{
  "norm_position": "post",
  "projector_hidden_layers": 2,
  "momentum": 0.95,
  "nesterov": true,
  "epochs": 6.7
}
Rows from block 3 of a small self-supervised image encoder, named by matrix and row number. Rows with one number belong to one neuron. Each number is 200 + 30 x the weight over its row's rms, rounded and kept within 0 to 999. All counts start at 0.
After each neuron's rows are labels from the 100 images, of 14976, where the neuron reaches its highest value: "place" is the part of the image that holds the peak. Only what is clearly more common there than usual is listed. The data: photos of plants and fungi (iNaturalist). In brackets: how many of the 100.
# fc1: MLP up (model.blocks.3.mlp.fc1.weight, 384x96), inputs 0-95
# fc2: MLP down (model.blocks.3.mlp.fc2.weight, 96x384, transposed), outputs 0-95

fc1.20,238,209,155,190,208,242,188,141,214,240,175,141,203,198,199,170,221,234,218,131,195,158,242,160,177,187,204,263,256,231,178,154,196,206,195,196,176,202,191,216,234,169,194,230,250,195,181,156,241,224,204,195,195,213,191,213,199,263,182,210,236,176,218,166,188,165,180,178,233,185,251,163,243,185,266,232,203,141,177,222,215,191,209,224,209,157,220,216,202,204,244,185,157,205,199,229
fc2.20,222,144,188,197,213,213,197,206,222,262,182,236,148,218,212,222,172,202,162,215,222,235,219,210,169,201,201,171,205,191,205,173,200,224,199,137,246,222,166,199,198,224,177,152,193,163,222,239,249,217,148,196,209,228,235,159,217,217,191,241,139,210,187,230,189,191,199,256,248,247,187,174,181,231,228,140,213,175,198,185,197,178,190,204,147,183,210,158,244,229,210,149,187,136,252,222
place: top centre (33)

fc1.326,223,215,197,146,202,227,189,189,226,158,219,205,170,166,217,178,227,205,246,118,201,155,219,195,200,203,201,250,227,228,218,143,132,189,223,222,197,249,224,183,210,165,197,229,184,174,142,196,196,210,215,206,140,205,235,169,163,214,136,260,225,175,190,211,230,153,190,209,209,236,153,158,227,229,246,206,186,190,165,208,171,181,192,221,191,241,215,183,188,239,161,193,209,234,201,242
fc2.326,179,249,193,236,209,193,184,221,220,178,191,201,219,164,211,202,172,163,189,227,220,226,161,181,307,207,184,196,258,201,208,202,191,191,233,228,238,188,212,184,217,161,163,197,205,183,266,202,238,242,184,153,221,139,219,165,165,240,198,229,222,189,176,175,192,224,235,159,203,233,191,172,240,207,201,211,178,174,198,233,182,238,154,147,150,164,194,225,231,218,199,166,180,228,218,135
place: top centre (33); top left (30)

fc1.93,212,140,176,198,179,138,212,187,199,124,225,222,159,191,230,166,159,183,203,167,218,192,217,213,181,156,248,187,195,201,171,187,186,235,251,177,261,149,196,218,164,147,164,225,165,195,166,173,214,148,178,188,214,173,255,173,192,215,220,184,216,197,273,193,173,184,187,205,242,208,221,182,225,197,215,215,172,264,149,173,222,195,163,245,211,213,154,237,196,220,202,190,180,198,224,185
fc2.93,165,203,196,223,219,156,195,169,167,225,231,171,252,228,192,167,196,171,198,246,177,229,186,207,201,195,207,192,166,167,186,173,242,165,170,191,153,207,196,198,218,200,181,163,202,187,201,202,158,202,245,183,158,153,217,197,121,195,184,225,201,190,195,181,222,265,203,196,167,179,235,249,183,214,249,204,244,174,250,224,197,236,200,160,206,206,249,228,186,216,235,156,163,289,141,203
place: top left (37)

fc1.359,174,218,220,192,227,200,214,159,236,189,178,231,214,182,229,243,178,154,182,175,195,222,205,152,196,159,230,222,219,183,194,195,123,188,178,186,299,228,217,203,216,161,176,195,174,180,230,181,254,165,210,209,169,230,211,186,158,217,144,244,222,191,228,191,221,165,201,204,181,233,236,154,232,239,200,183,172,243,251,217,187,207,220,237,226,211,171,207,252,232,241,146,172,217,226,203
fc2.359,194,233,195,212,159,207,181,254,241,174,264,157,201,217,213,231,158,240,201,168,169,198,208,173,203,198,205,167,175,223,198,153,247,138,208,231,207,187,188,163,217,198,257,213,194,164,195,171,174,240,204,182,222,197,217,175,202,175,213,177,252,175,172,166,215,178,225,211,200,228,220,162,203,201,185,180,190,191,167,232,176,186,155,213,128,242,277,219,251,204,242,192,128,229,202,229
place: top centre (33)

fc1.100,181,237,155,186,214,172,198,153,227,191,171,164,162,205,182,249,153,205,209,162,180,157,160,154,226,196,221,261,291,209,186,201,155,149,211,194,200,215,220,205,218,222,185,247,183,179,231,206,217,192,187,228,163,140,217,179,211,215,153,180,245,203,207,201,213,160,187,162,259,200,203,154,192,216,236,195,168,139,187,212,187,198,200,183,239,182,213,244,223,222,170,220,137,206,209,184
fc2.100,214,247,154,194,206,208,210,223,209,185,182,198,145,162,185,247,213,219,177,234,198,214,235,151,220,222,177,189,220,146,185,184,242,180,199,197,203,214,149,211,233,233,198,183,211,213,222,256,233,183,164,146,193,177,166,214,224,212,172,192,139,141,202,220,199,232,214,180,252,202,219,249,130,211,242,193,217,209,243,174,226,257,212,178,211,157,199,214,161,190,230,137,145,221,218,209
place: top centre (50)

fc1.347,195,243,180,216,223,202,184,176,237,206,212,229,199,183,154,215,237,221,148,244,226,186,239,230,241,206,253,225,183,249,275,173,166,171,223,190,208,192,203,242,195,205,222,152,245,178,192,202,180,170,215,237,159,205,185,234,244,173,160,242,141,193,225,218,186,241,124,216,180,192,162,177,190,172,161,174,206,180,168,194,206,203,169,196,158,219,198,215,210,195,215,231,162,276,185,195
fc2.347,231,160,176,204,191,164,205,217,214,180,187,130,235,239,262,159,209,240,211,239,225,149,159,162,227,220,240,184,187,154,244,237,194,227,196,177,165,201,232,194,165,180,233,235,180,192,169,220,227,168,196,226,263,218,213,179,221,168,199,196,222,265,162,136,202,147,217,190,184,225,198,189,204,179,202,236,196,237,140,176,230,189,225,167,243,179,205,238,225,177,202,165,207,212,193,189
place: bottom right (38); bottom left (30)

fc1.196,241,230,190,182,191,190,215,201,193,236,250,194,248,194,188,184,188,158,187,149,224,201,174,177,231,216,242,196,163,214,230,216,237,236,214,161,235,222,196,246,189,140,174,225,194,255,181,243,250,215,231,176,179,220,213,191,215,153,264,242,203,223,211,207,239,206,169,203,242,239,218,184,215,218,225,182,205,197,199,170,193,183,193,182,191,140,174,167,205,184,99,254,166,228,232,199
fc2.196,164,156,168,194,257,206,171,212,219,198,214,225,210,237,180,214,195,172,171,222,227,212,159,207,196,188,173,220,224,212,220,199,184,207,182,218,245,140,170,168,162,233,252,233,168,187,204,195,153,295,115,191,210,205,192,173,212,185,258,184,276,156,224,218,181,184,201,208,169,175,222,198,202,187,214,204,221,228,193,172,192,172,198,211,217,234,155,214,205,202,217,156,277,176,184,176
place: centre (39)

fc1.173,160,182,182,220,189,183,201,173,160,256,209,228,191,177,197,185,200,210,230,213,236,232,206,162,240,223,202,212,191,201,204,189,191,240,231,160,150,184,252,230,254,143,152,200,254,242,186,209,230,241,190,184,225,220,225,161,237,213,185,155,195,208,202,209,142,205,194,246,171,150,199,159,262,216,207,212,225,139,238,167,190,221,177,177,209,270,218,199,207,204,185,199,181,270,194,216
fc2.173,241,155,189,217,230,206,174,162,215,220,184,192,222,241,204,213,258,186,214,229,159,210,241,168,199,170,191,146,181,274,187,218,138,140,181,206,199,167,183,168,169,220,236,166,184,243,188,212,237,189,243,213,205,211,226,293,212,158,207,203,224,185,187,208,206,208,199,174,264,259,202,244,148,162,198,189,231,183,192,182,196,209,184,220,190,165,172,217,167,172,193,237,181,191,234,190
place: top right (41); bottom right (27)

fc1.49,239,294,184,177,186,221,232,254,196,151,208,205,178,152,235,190,229,229,253,211,243,243,172,214,239,223,205,227,207,207,159,237,220,196,236,117,230,172,222,210,169,207,198,180,218,213,174,214,173,178,176,207,157,175,239,208,165,211,148,203,150,110,207,225,196,173,198,173,235,195,186,156,210,199,221,194,190,232,184,161,193,158,199,201,204,221,172,221,185,201,168,222,213,208,203,192
fc2.49,191,207,211,213,168,180,173,211,168,201,231,172,159,166,194,229,191,192,244,157,209,242,183,235,250,258,203,181,158,160,245,218,245,171,163,213,179,229,201,217,219,187,174,267,209,157,186,152,161,215,182,180,181,184,236,204,186,259,221,167,184,203,190,196,181,250,220,203,260,180,184,227,204,210,190,235,272,188,225,141,184,237,170,166,208,257,206,237,199,199,216,196,175,232,230,159
place: centre (38)

fc1.141,169,219,242,197,220,152,200,179,211,198,201,209,198,180,203,194,224,167,195,227,191,198,231,213,274,195,247,208,192,222,207,195,167,192,213,211,175,209,181,219,210,191,208,267,219,174,176,264,238,150,229,194,231,212,230,183,197,205,127,189,193,194,221,202,215,235,154,197,193,172,190,180,255,178,104,232,173,163,172,189,204,179,251,198,243,236,194,209,236,187,192,245,279,232,158,176
fc2.141,164,185,164,229,187,151,196,180,240,200,202,205,210,238,187,153,171,228,200,196,182,205,126,169,182,191,168,147,201,211,254,225,205,205,195,223,176,171,257,176,171,159,264,179,244,235,177,244,153,178,250,169,223,288,228,207,187,156,237,186,229,228,240,164,216,201,191,176,231,193,193,188,221,235,212,157,227,187,227,185,177,197,213,181,181,196,201,208,209,183,149,205,219,193,183,254
place: bottom right (31)

fc1.32,201,226,187,203,238,196,246,204,166,198,178,183,145,180,168,166,206,162,208,275,160,206,255,187,274,197,192,190,200,217,218,216,175,200,186,233,213,213,159,210,173,231,151,206,208,202,205,227,211,257,209,206,126,224,210,174,206,198,232,187,260,178,226,140,214,189,214,236,209,159,173,193,211,154,253,216,196,172,207,224,174,187,191,238,190,176,187,203,193,236,269,203,165,154,152,170
fc2.32,150,165,224,164,220,186,170,228,178,145,191,228,238,209,226,160,169,199,199,218,244,205,198,236,224,194,214,235,183,193,203,160,203,206,187,229,249,246,177,195,182,207,191,199,224,165,226,234,130,157,221,184,171,192,208,172,155,211,216,204,176,222,204,224,218,219,226,151,222,218,199,153,192,269,151,203,243,219,203,226,266,151,207,188,173,237,186,225,195,170,105,183,185,216,199,234
place: bottom left (34)

fc1.151,189,154,131,213,233,187,221,245,179,220,164,194,234,227,195,199,201,182,207,207,209,174,174,183,158,155,200,160,172,225,157,265,202,229,182,145,174,240,150,215,235,155,215,234,172,187,183,250,199,157,187,229,204,227,169,215,227,232,228,155,228,221,213,174,256,247,186,222,241,191,193,209,196,171,179,182,205,201,169,233,170,164,187,224,235,192,235,214,162,166,153,213,166,178,139,211
fc2.151,201,148,188,211,144,191,188,231,190,182,238,253,231,229,147,186,224,202,231,234,228,173,178,195,196,205,214,143,174,213,186,206,199,225,179,196,183,224,145,166,212,229,158,182,198,261,145,258,188,170,196,214,256,229,213,188,207,252,243,232,220,161,221,189,173,189,148,182,203,181,184,235,231,217,213,206,256,181,171,209,202,188,179,173,183,182,189,199,277,135,222,173,208,241,221,179
place: bottom left (25)

fc1.349,196,123,211,179,187,221,185,197,162,175,168,185,160,143,145,211,215,205,197,213,182,209,139,221,219,237,216,201,196,216,220,156,168,198,209,239,186,200,206,151,206,187,176,229,174,169,186,118,141,174,198,164,217,240,176,188,172,266,234,196,237,250,170,216,214,192,168,218,205,205,232,176,178,203,247,176,244,159,199,194,141,185,183,239,150,217,201,187,233,203,220,170,196,203,177,242
fc2.349,221,154,182,197,158,260,181,223,219,219,192,176,167,219,154,232,231,179,192,198,195,216,202,159,162,268,205,204,143,199,169,200,231,219,227,169,215,230,197,153,253,155,217,215,205,213,181,166,229,233,218,200,263,176,161,179,197,196,178,176,202,164,247,214,273,256,196,216,230,186,182,201,256,189,190,201,197,221,226,195,210,155,177,204,105,178,221,227,186,193,220,183,186,193,187,236
place: bottom left (29)

fc1.208,198,226,178,225,222,240,225,244,246,146,194,184,222,164,209,216,125,226,221,180,220,153,210,201,239,201,218,190,178,238,181,247,222,178,132,224,191,216,207,184,143,210,168,239,187,213,144,204,196,208,186,145,193,189,187,197,162,148,150,166,193,167,246,175,153,177,247,178,214,190,207,184,245,186,198,214,229,251,182,142,157,203,184,210,230,220,209,206,169,215,170,213,234,207,212,156
fc2.208,187,222,189,243,177,219,170,232,253,148,199,206,192,171,215,180,159,175,227,136,179,192,170,220,216,166,188,217,170,169,241,201,251,204,225,182,284,160,219,222,180,231,147,234,208,168,234,226,238,166,159,181,167,187,210,215,236,190,233,209,182,210,215,188,163,180,144,251,218,188,200,243,197,249,196,203,207,161,186,250,204,150,172,184,204,195,195,198,187,260,158,246,220,183,192,197
place: top right (80)

fc1.86,191,228,232,244,208,201,197,173,206,212,189,197,183,210,138,192,178,181,196,183,179,169,178,208,198,236,186,195,188,215,213,185,163,245,231,179,232,182,239,255,178,248,193,188,188,205,194,223,180,186,152,191,194,203,175,249,242,213,188,178,192,197,209,234,177,257,198,161,158,171,204,190,248,195,180,227,251,164,276,199,235,228,113,216,173,242,163,226,225,234,235,178,190,291,188,197
fc2.86,197,133,162,178,151,213,208,181,207,194,220,214,226,241,209,198,173,213,205,265,170,160,206,209,185,207,153,246,203,239,262,199,180,196,146,250,174,186,211,156,215,210,270,215,187,224,225,183,181,191,161,229,177,174,230,203,190,235,216,235,185,193,203,141,220,158,202,220,222,227,167,262,179,199,224,184,190,235,175,184,206,174,268,224,234,252,168,161,196,200,155,187,217,215,161,191
place: bottom right (51); bottom left (31)

fc1.77,177,210,166,138,202,243,245,182,155,179,249,168,202,235,231,182,204,222,262,273,201,236,180,198,217,221,208,146,216,220,198,277,208,178,180,185,212,225,185,239,220,162,216,215,213,252,172,215,154,177,190,174,193,164,221,199,235,231,215,226,227,195,199,153,192,178,173,183,221,186,244,211,242,184,237,243,160,208,220,216,205,259,171,206,216,235,160,232,214,164,164,207,189,228,164,205
fc2.77,216,195,180,213,177,225,218,192,201,175,210,236,232,281,191,170,205,191,217,203,191,151,179,251,229,225,164,199,155,180,232,119,217,248,173,221,163,207,185,181,238,257,225,233,203,170,186,164,190,216,158,185,188,191,134,250,177,205,236,147,223,219,226,203,232,214,169,151,237,174,219,188,172,222,152,225,228,236,233,209,203,190,171,202,230,234,156,210,161,223,169,197,194,241,195,212
place: centre (35)

fc1.157,127,205,227,225,235,150,201,182,195,191,155,204,210,218,185,181,175,192,174,247,214,172,202,165,172,233,184,249,134,220,212,181,131,142,164,214,161,173,212,154,215,184,208,262,187,217,194,195,238,174,220,214,205,178,210,210,188,209,240,212,215,231,205,180,194,209,202,240,194,179,253,165,225,193,200,193,198,130,270,169,237,237,203,241,202,202,193,198,207,196,158,207,214,240,198,269
fc2.157,225,172,215,251,176,242,180,208,188,216,190,172,232,179,154,204,170,156,220,219,237,194,148,153,219,204,206,266,185,197,175,209,175,209,191,141,222,197,150,170,174,204,132,198,181,257,222,232,175,144,204,203,254,225,174,180,254,188,179,243,193,176,233,223,192,195,175,160,246,222,232,169,184,231,230,225,206,199,172,230,238,266,205,172,188,156,237,225,209,185,197,214,207,196,190,158
place: top right (26)

fc1.265,223,264,222,225,213,224,173,194,196,222,217,204,252,193,251,260,226,169,220,204,162,185,183,239,241,201,208,219,212,172,206,260,158,243,221,169,202,142,151,220,187,203,183,184,178,169,190,173,224,237,225,172,195,235,202,200,167,216,202,156,167,125,167,185,226,154,150,178,194,184,214,138,197,203,194,260,188,187,251,209,198,167,202,186,199,184,167,237,187,218,180,206,183,198,244,145
fc2.265,225,218,228,224,189,251,219,178,217,198,229,188,165,155,207,224,243,197,186,157,176,229,247,218,231,195,199,155,219,207,223,179,220,159,171,224,185,270,233,204,215,189,207,234,187,194,170,204,176,161,230,173,222,249,135,168,110,207,206,184,227,147,203,200,190,258,167,180,199,166,182,209,152,201,214,158,240,227,194,186,223,196,227,126,228,187,194,197,225,241,224,176,153,198,224,199
place: bottom centre (28)

fc1.142,196,215,153,189,226,138,215,129,208,201,192,202,184,149,181,200,187,161,265,205,256,195,216,210,200,168,175,147,202,209,220,198,194,177,212,219,223,166,197,195,131,223,210,203,191,196,201,212,283,210,240,196,190,250,152,240,209,252,219,168,206,218,194,211,174,171,184,257,206,176,199,212,213,155,226,221,223,177,193,184,242,262,182,208,233,155,209,219,186,175,207,229,223,271,170,203
fc2.142,200,275,208,192,218,189,214,206,180,179,216,171,241,218,229,204,235,172,167,215,185,207,232,192,191,254,215,241,219,174,202,192,163,253,172,240,184,228,160,266,219,160,222,205,256,191,211,216,156,154,231,165,206,172,225,175,207,212,209,187,151,215,216,200,228,241,158,178,190,178,194,173,148,228,173,204,250,247,203,162,203,167,235,142,202,246,223,167,216,145,165,158,222,188,208,175
place: bottom left (27)

fc1.247,233,236,207,175,269,191,244,197,197,216,195,150,151,218,228,186,267,192,246,200,212,250,197,213,209,238,209,162,256,209,191,217,182,211,205,220,186,240,251,224,226,176,221,180,187,196,210,245,197,150,161,210,178,193,215,188,197,242,172,194,186,166,187,226,233,176,273,189,281,171,232,199,188,148,171,195,187,229,196,182,220,169,174,215,223,191,132,235,217,158,159,209,179,215,203,182
fc2.247,194,255,186,203,191,250,216,211,145,150,186,187,240,201,156,211,197,234,150,196,178,191,143,206,255,166,172,113,240,184,159,198,241,197,210,231,157,233,189,193,203,218,244,237,214,186,225,197,261,224,211,180,165,240,184,209,202,265,150,181,207,218,196,209,127,190,201,208,178,189,184,152,220,242,216,222,214,231,214,185,166,213,171,211,192,214,242,215,211,168,212,209,160,209,178,198
place: centre (39)

fc1.311,185,177,178,213,196,195,198,191,230,205,183,179,228,166,207,226,236,215,187,197,167,189,223,189,218,216,152,162,235,239,158,236,222,146,201,168,188,224,191,224,215,157,190,187,281,184,290,200,238,189,222,268,183,209,184,169,223,238,173,226,232,169,218,180,191,171,132,229,181,205,270,193,227,227,183,227,181,209,229,183,199,184,177,212,267,220,246,151,214,222,166,183,184,226,185,219
fc2.311,187,254,200,271,196,270,148,133,170,188,218,223,220,148,220,195,166,176,187,152,184,207,230,191,200,144,185,176,193,145,244,184,214,199,212,204,196,248,176,176,243,207,179,189,187,202,200,152,166,196,179,200,201,165,230,296,189,213,169,192,183,203,251,206,200,191,215,209,230,234,243,202,211,174,219,185,179,184,161,154,178,199,149,212,236,186,196,231,188,204,210,227,238,193,237,186
place: centre (33)

fc1.8,205,218,167,153,223,160,206,232,152,193,197,206,227,196,240,176,204,219,216,241,205,241,251,224,128,205,216,205,224,200,133,201,199,184,186,159,270,204,203,232,196,205,208,143,227,196,182,167,170,176,214,197,116,203,162,204,212,195,216,269,194,217,227,244,190,223,195,215,252,199,225,173,217,204,171,185,201,264,138,244,227,203,197,221,181,203,215,207,152,175,174,178,186,201,187,248
fc2.8,205,237,186,177,174,206,150,220,226,195,180,144,203,158,193,198,171,244,205,205,219,225,189,163,221,174,229,252,262,228,214,242,253,181,155,212,211,143,237,188,148,176,235,245,218,163,152,152,164,242,191,217,219,251,217,203,201,238,211,180,231,206,208,188,200,227,172,187,157,198,180,138,164,236,175,233,209,158,237,199,190,149,197,202,234,238,170,187,234,193,184,161,198,216,198,207
place: centre (39)

fc1.60,237,219,181,191,193,169,164,211,221,193,144,228,205,209,166,204,182,194,194,233,225,172,152,234,159,201,282,215,214,150,225,170,239,230,257,173,211,223,262,272,191,162,168,246,243,209,163,207,220,163,209,211,157,205,213,147,188,193,224,214,188,199,176,201,212,192,212,169,181,161,184,230,243,174,269,238,225,164,206,176,165,212,188,171,206,201,196,215,169,218,236,225,206,203,197,255
fc2.60,209,198,176,243,184,197,215,190,206,204,224,195,142,198,199,215,208,186,226,217,234,202,240,201,199,232,183,161,164,206,203,241,205,188,150,216,151,146,206,216,205,189,208,223,240,201,174,216,199,192,186,235,208,211,156,243,173,205,263,210,178,168,217,190,171,182,158,189,188,194,259,166,268,215,266,179,215,206,145,250,153,194,172,234,180,260,226,184,190,145,175,200,187,285,193,156
place: bottom right (27)

fc1.80,186,198,188,188,221,183,214,210,166,216,206,154,255,211,251,265,213,228,209,214,190,240,226,245,191,156,174,175,211,186,165,212,179,183,217,184,200,185,181,140,225,182,205,159,192,211,174,181,258,201,180,193,239,212,215,197,204,160,218,240,190,235,232,220,209,156,163,172,198,131,245,155,188,230,191,229,248,160,181,171,179,259,178,184,208,199,187,268,209,158,138,179,189,144,195,214
fc2.80,184,236,210,223,227,176,129,141,146,227,231,211,254,138,245,186,202,231,194,195,171,152,250,232,196,212,207,217,187,211,194,215,179,226,223,217,248,198,167,249,234,187,243,192,210,168,223,182,168,195,199,208,148,240,201,186,195,241,226,167,213,170,187,227,219,155,170,238,248,241,188,220,210,166,220,184,226,206,155,209,180,205,191,234,192,221,141,152,233,172,222,161,188,184,236,218
place: centre (32)

fc1.183,248,232,167,171,224,209,189,171,141,177,203,193,178,256,209,208,174,252,211,211,177,131,249,237,210,179,195,243,178,167,258,195,163,193,177,155,181,238,216,236,270,198,158,178,221,210,182,182,238,177,162,203,222,167,178,191,180,142,231,183,232,177,220,194,186,209,176,239,175,186,180,191,208,218,211,159,236,161,195,161,238,181,222,204,190,254,179,239,202,223,235,174,160,221,177,167
fc2.183,202,194,203,267,123,232,211,203,224,179,226,218,188,154,212,214,189,235,231,213,216,200,212,192,229,217,154,122,180,211,168,222,186,209,190,214,229,210,166,221,218,236,201,113,188,142,224,165,144,140,173,196,239,204,218,215,157,184,194,166,209,193,179,200,247,197,214,204,174,237,220,212,226,181,213,193,175,215,258,203,201,217,259,249,225,159,195,194,187,211,214,233,211,264,179,202
place: top right (26)

fc1.283,167,175,198,216,268,195,141,179,178,158,190,188,222,167,199,260,205,193,226,235,227,174,176,191,189,248,193,196,206,162,150,226,144,173,177,199,241,198,198,254,164,205,199,165,209,185,186,187,214,169,241,168,176,240,218,175,169,131,206,224,256,175,172,190,159,212,194,235,239,173,185,226,234,202,199,177,188,238,167,164,186,166,154,185,158,206,183,210,239,245,191,190,220,266,204,225
fc2.283,217,210,209,189,181,170,179,210,179,186,215,229,193,213,206,145,195,290,200,177,207,178,149,233,211,189,207,209,183,176,226,179,196,189,207,193,149,198,236,170,183,193,217,233,218,231,238,189,217,237,191,223,186,210,184,213,195,246,229,212,197,234,188,215,212,153,207,165,229,176,255,160,183,207,247,161,179,112,257,281,209,163,235,165,198,182,210,165,199,229,155,163,137,185,201,178
place: top left (42)

fc1.160,163,217,248,210,225,214,169,179,192,207,184,202,192,212,237,209,252,228,208,221,249,174,192,158,187,212,201,158,158,184,195,210,173,193,184,192,181,245,218,230,208,244,216,259,244,217,196,221,129,176,181,227,110,187,192,214,242,178,216,176,183,220,235,200,195,281,173,207,217,149,204,235,173,255,223,206,211,189,185,209,232,196,166,179,127,175,183,200,237,240,215,180,212,239,167,188
fc2.160,218,177,196,145,214,231,204,173,216,222,250,225,167,225,139,225,167,226,173,185,159,249,177,167,196,211,174,183,204,230,198,244,194,224,205,234,199,194,174,168,192,238,192,160,191,191,194,200,222,174,242,207,241,237,275,156,202,219,176,226,210,234,216,205,204,140,197,189,241,214,242,190,188,170,217,130,187,214,212,198,214,166,276,228,265,207,202,162,175,195,172,212,145,156,189,208
place: bottom centre (32); bottom right (27)

fc1.343,169,224,158,189,214,209,232,195,177,174,171,222,216,147,212,125,237,173,217,192,145,160,142,219,160,198,203,168,195,171,231,214,224,209,197,195,151,243,216,143,202,228,117,173,246,217,192,232,197,223,167,181,180,195,164,182,204,176,201,196,228,174,179,224,201,245,240,182,202,218,144,208,233,207,245,222,207,177,220,208,187,225,214,194,189,118,187,214,156,191,226,198,180,137,212,208
fc2.343,181,222,156,217,165,211,205,252,176,219,228,142,190,189,221,152,193,222,216,246,163,167,235,226,177,212,189,172,191,267,195,191,183,143,230,235,222,198,222,226,181,205,221,208,177,179,180,232,237,181,177,219,209,230,204,182,167,120,186,237,182,241,239,226,206,161,220,223,203,211,283,201,240,248,200,152,186,177,232,225,172,176,197,192,172,206,187,194,200,209,123,198,224,224,158,217
place: top left (38)

fc1.106,237,171,156,211,241,188,239,190,191,230,202,227,198,201,171,203,214,192,191,266,214,234,184,210,134,178,216,146,154,194,234,196,237,203,137,182,210,216,175,242,238,191,188,225,193,195,196,232,186,184,194,227,164,219,218,143,152,213,166,171,218,174,205,218,175,202,198,250,249,147,208,169,225,209,200,229,192,222,257,196,240,172,150,194,188,214,285,237,182,185,197,182,152,182,222,159
fc2.106,206,189,210,174,225,188,172,223,235,184,170,265,218,203,173,202,237,201,193,199,203,232,176,257,193,150,204,194,206,229,179,196,226,216,145,200,201,180,186,198,171,213,162,153,259,194,184,248,229,209,128,224,217,216,253,174,172,229,158,223,212,134,174,231,235,177,213,181,213,201,176,168,175,195,183,219,200,159,156,191,173,193,188,196,255,227,249,227,243,172,223,248,245,232,206,138
place: bottom left (28)

fc1.13,145,135,214,232,262,158,157,264,190,177,208,228,217,256,164,157,255,202,185,182,236,209,231,174,237,177,260,197,186,209,237,215,237,165,231,202,165,140,164,182,214,200,202,212,187,176,219,201,243,174,169,210,195,229,206,182,244,221,174,135,142,185,196,182,240,197,161,223,212,233,238,179,169,216,191,198,196,181,207,202,225,185,208,243,207,213,189,245,217,173,177,184,187,204,167,205
fc2.13,197,183,147,172,198,220,195,173,176,151,200,241,184,197,178,167,195,203,153,243,154,168,174,175,219,245,232,188,248,201,221,219,171,209,165,190,252,191,226,187,197,143,158,194,225,217,182,203,158,232,157,200,235,164,181,113,238,222,252,187,217,221,184,143,174,280,217,240,249,210,209,223,206,201,211,223,214,194,196,172,223,188,175,195,193,190,221,197,216,233,236,183,186,211,210,266
place: bottom left (38)

fc1.76,181,145,124,204,210,139,194,242,208,185,166,205,170,173,191,187,181,169,186,186,170,222,225,249,221,195,168,188,211,163,177,225,178,208,199,219,230,176,202,226,145,213,165,146,198,142,207,182,263,213,224,209,184,165,190,191,195,219,239,216,246,180,216,234,148,230,226,212,226,154,242,207,212,180,215,223,196,198,169,192,168,209,197,272,221,201,214,253,162,210,236,151,213,229,138,211
fc2.76,209,227,211,150,139,238,210,153,214,198,173,209,209,197,200,173,178,218,134,230,220,168,255,237,204,172,154,226,197,181,195,205,181,231,231,261,198,202,209,204,185,225,189,200,189,216,201,216,188,120,197,199,155,203,210,118,212,198,186,209,186,223,225,213,255,247,226,211,197,239,196,220,205,165,168,202,229,161,299,217,192,239,204,196,242,212,197,146,221,158,184,195,218,172,192,208
place: top right (42); top left (42)

fc1.6,198,217,195,212,207,188,247,167,244,204,222,142,151,195,252,235,218,216,207,195,257,219,208,254,224,199,239,149,184,208,273,267,211,185,164,237,172,208,204,189,211,209,209,178,204,202,186,215,207,193,140,213,215,202,174,140,195,244,236,214,195,156,214,212,196,181,244,242,234,179,203,236,193,126,264,183,195,207,155,223,195,201,158,212,123,189,212,211,204,178,180,198,208,213,193,206
fc2.6,245,254,210,182,199,215,233,234,173,159,189,203,208,158,180,216,206,184,204,195,215,215,164,211,216,208,149,173,272,193,176,250,162,238,193,210,213,254,170,211,238,222,207,241,212,149,233,207,214,233,200,146,181,239,218,213,195,251,193,198,163,156,231,217,187,218,168,215,172,191,203,176,256,184,171,226,178,202,214,169,204,145,143,227,217,197,146,233,145,203,174,148,144,213,193,214
place: bottom left (38)

fc1.380,179,207,202,190,190,153,255,186,224,197,187,175,217,159,166,199,195,161,215,219,197,202,232,185,243,234,210,180,261,213,195,250,169,210,179,181,233,191,228,221,239,157,222,249,202,184,238,151,217,176,249,213,227,206,195,178,186,174,187,186,231,115,265,170,198,203,166,199,202,147,259,177,230,186,152,206,221,241,230,204,199,217,224,223,265,222,188,240,195,202,173,222,252,245,188,213
fc2.380,207,205,199,200,254,175,220,194,147,246,204,189,169,197,178,179,169,221,186,185,203,197,148,191,228,204,229,207,167,179,269,193,238,224,223,226,182,217,170,203,189,197,231,220,201,153,151,212,160,175,196,154,202,257,221,262,243,184,178,117,236,196,173,237,234,245,182,236,187,211,248,216,245,181,221,166,221,196,230,150,175,173,239,212,196,210,231,149,237,177,211,179,175,219,168,214
place: top right (53)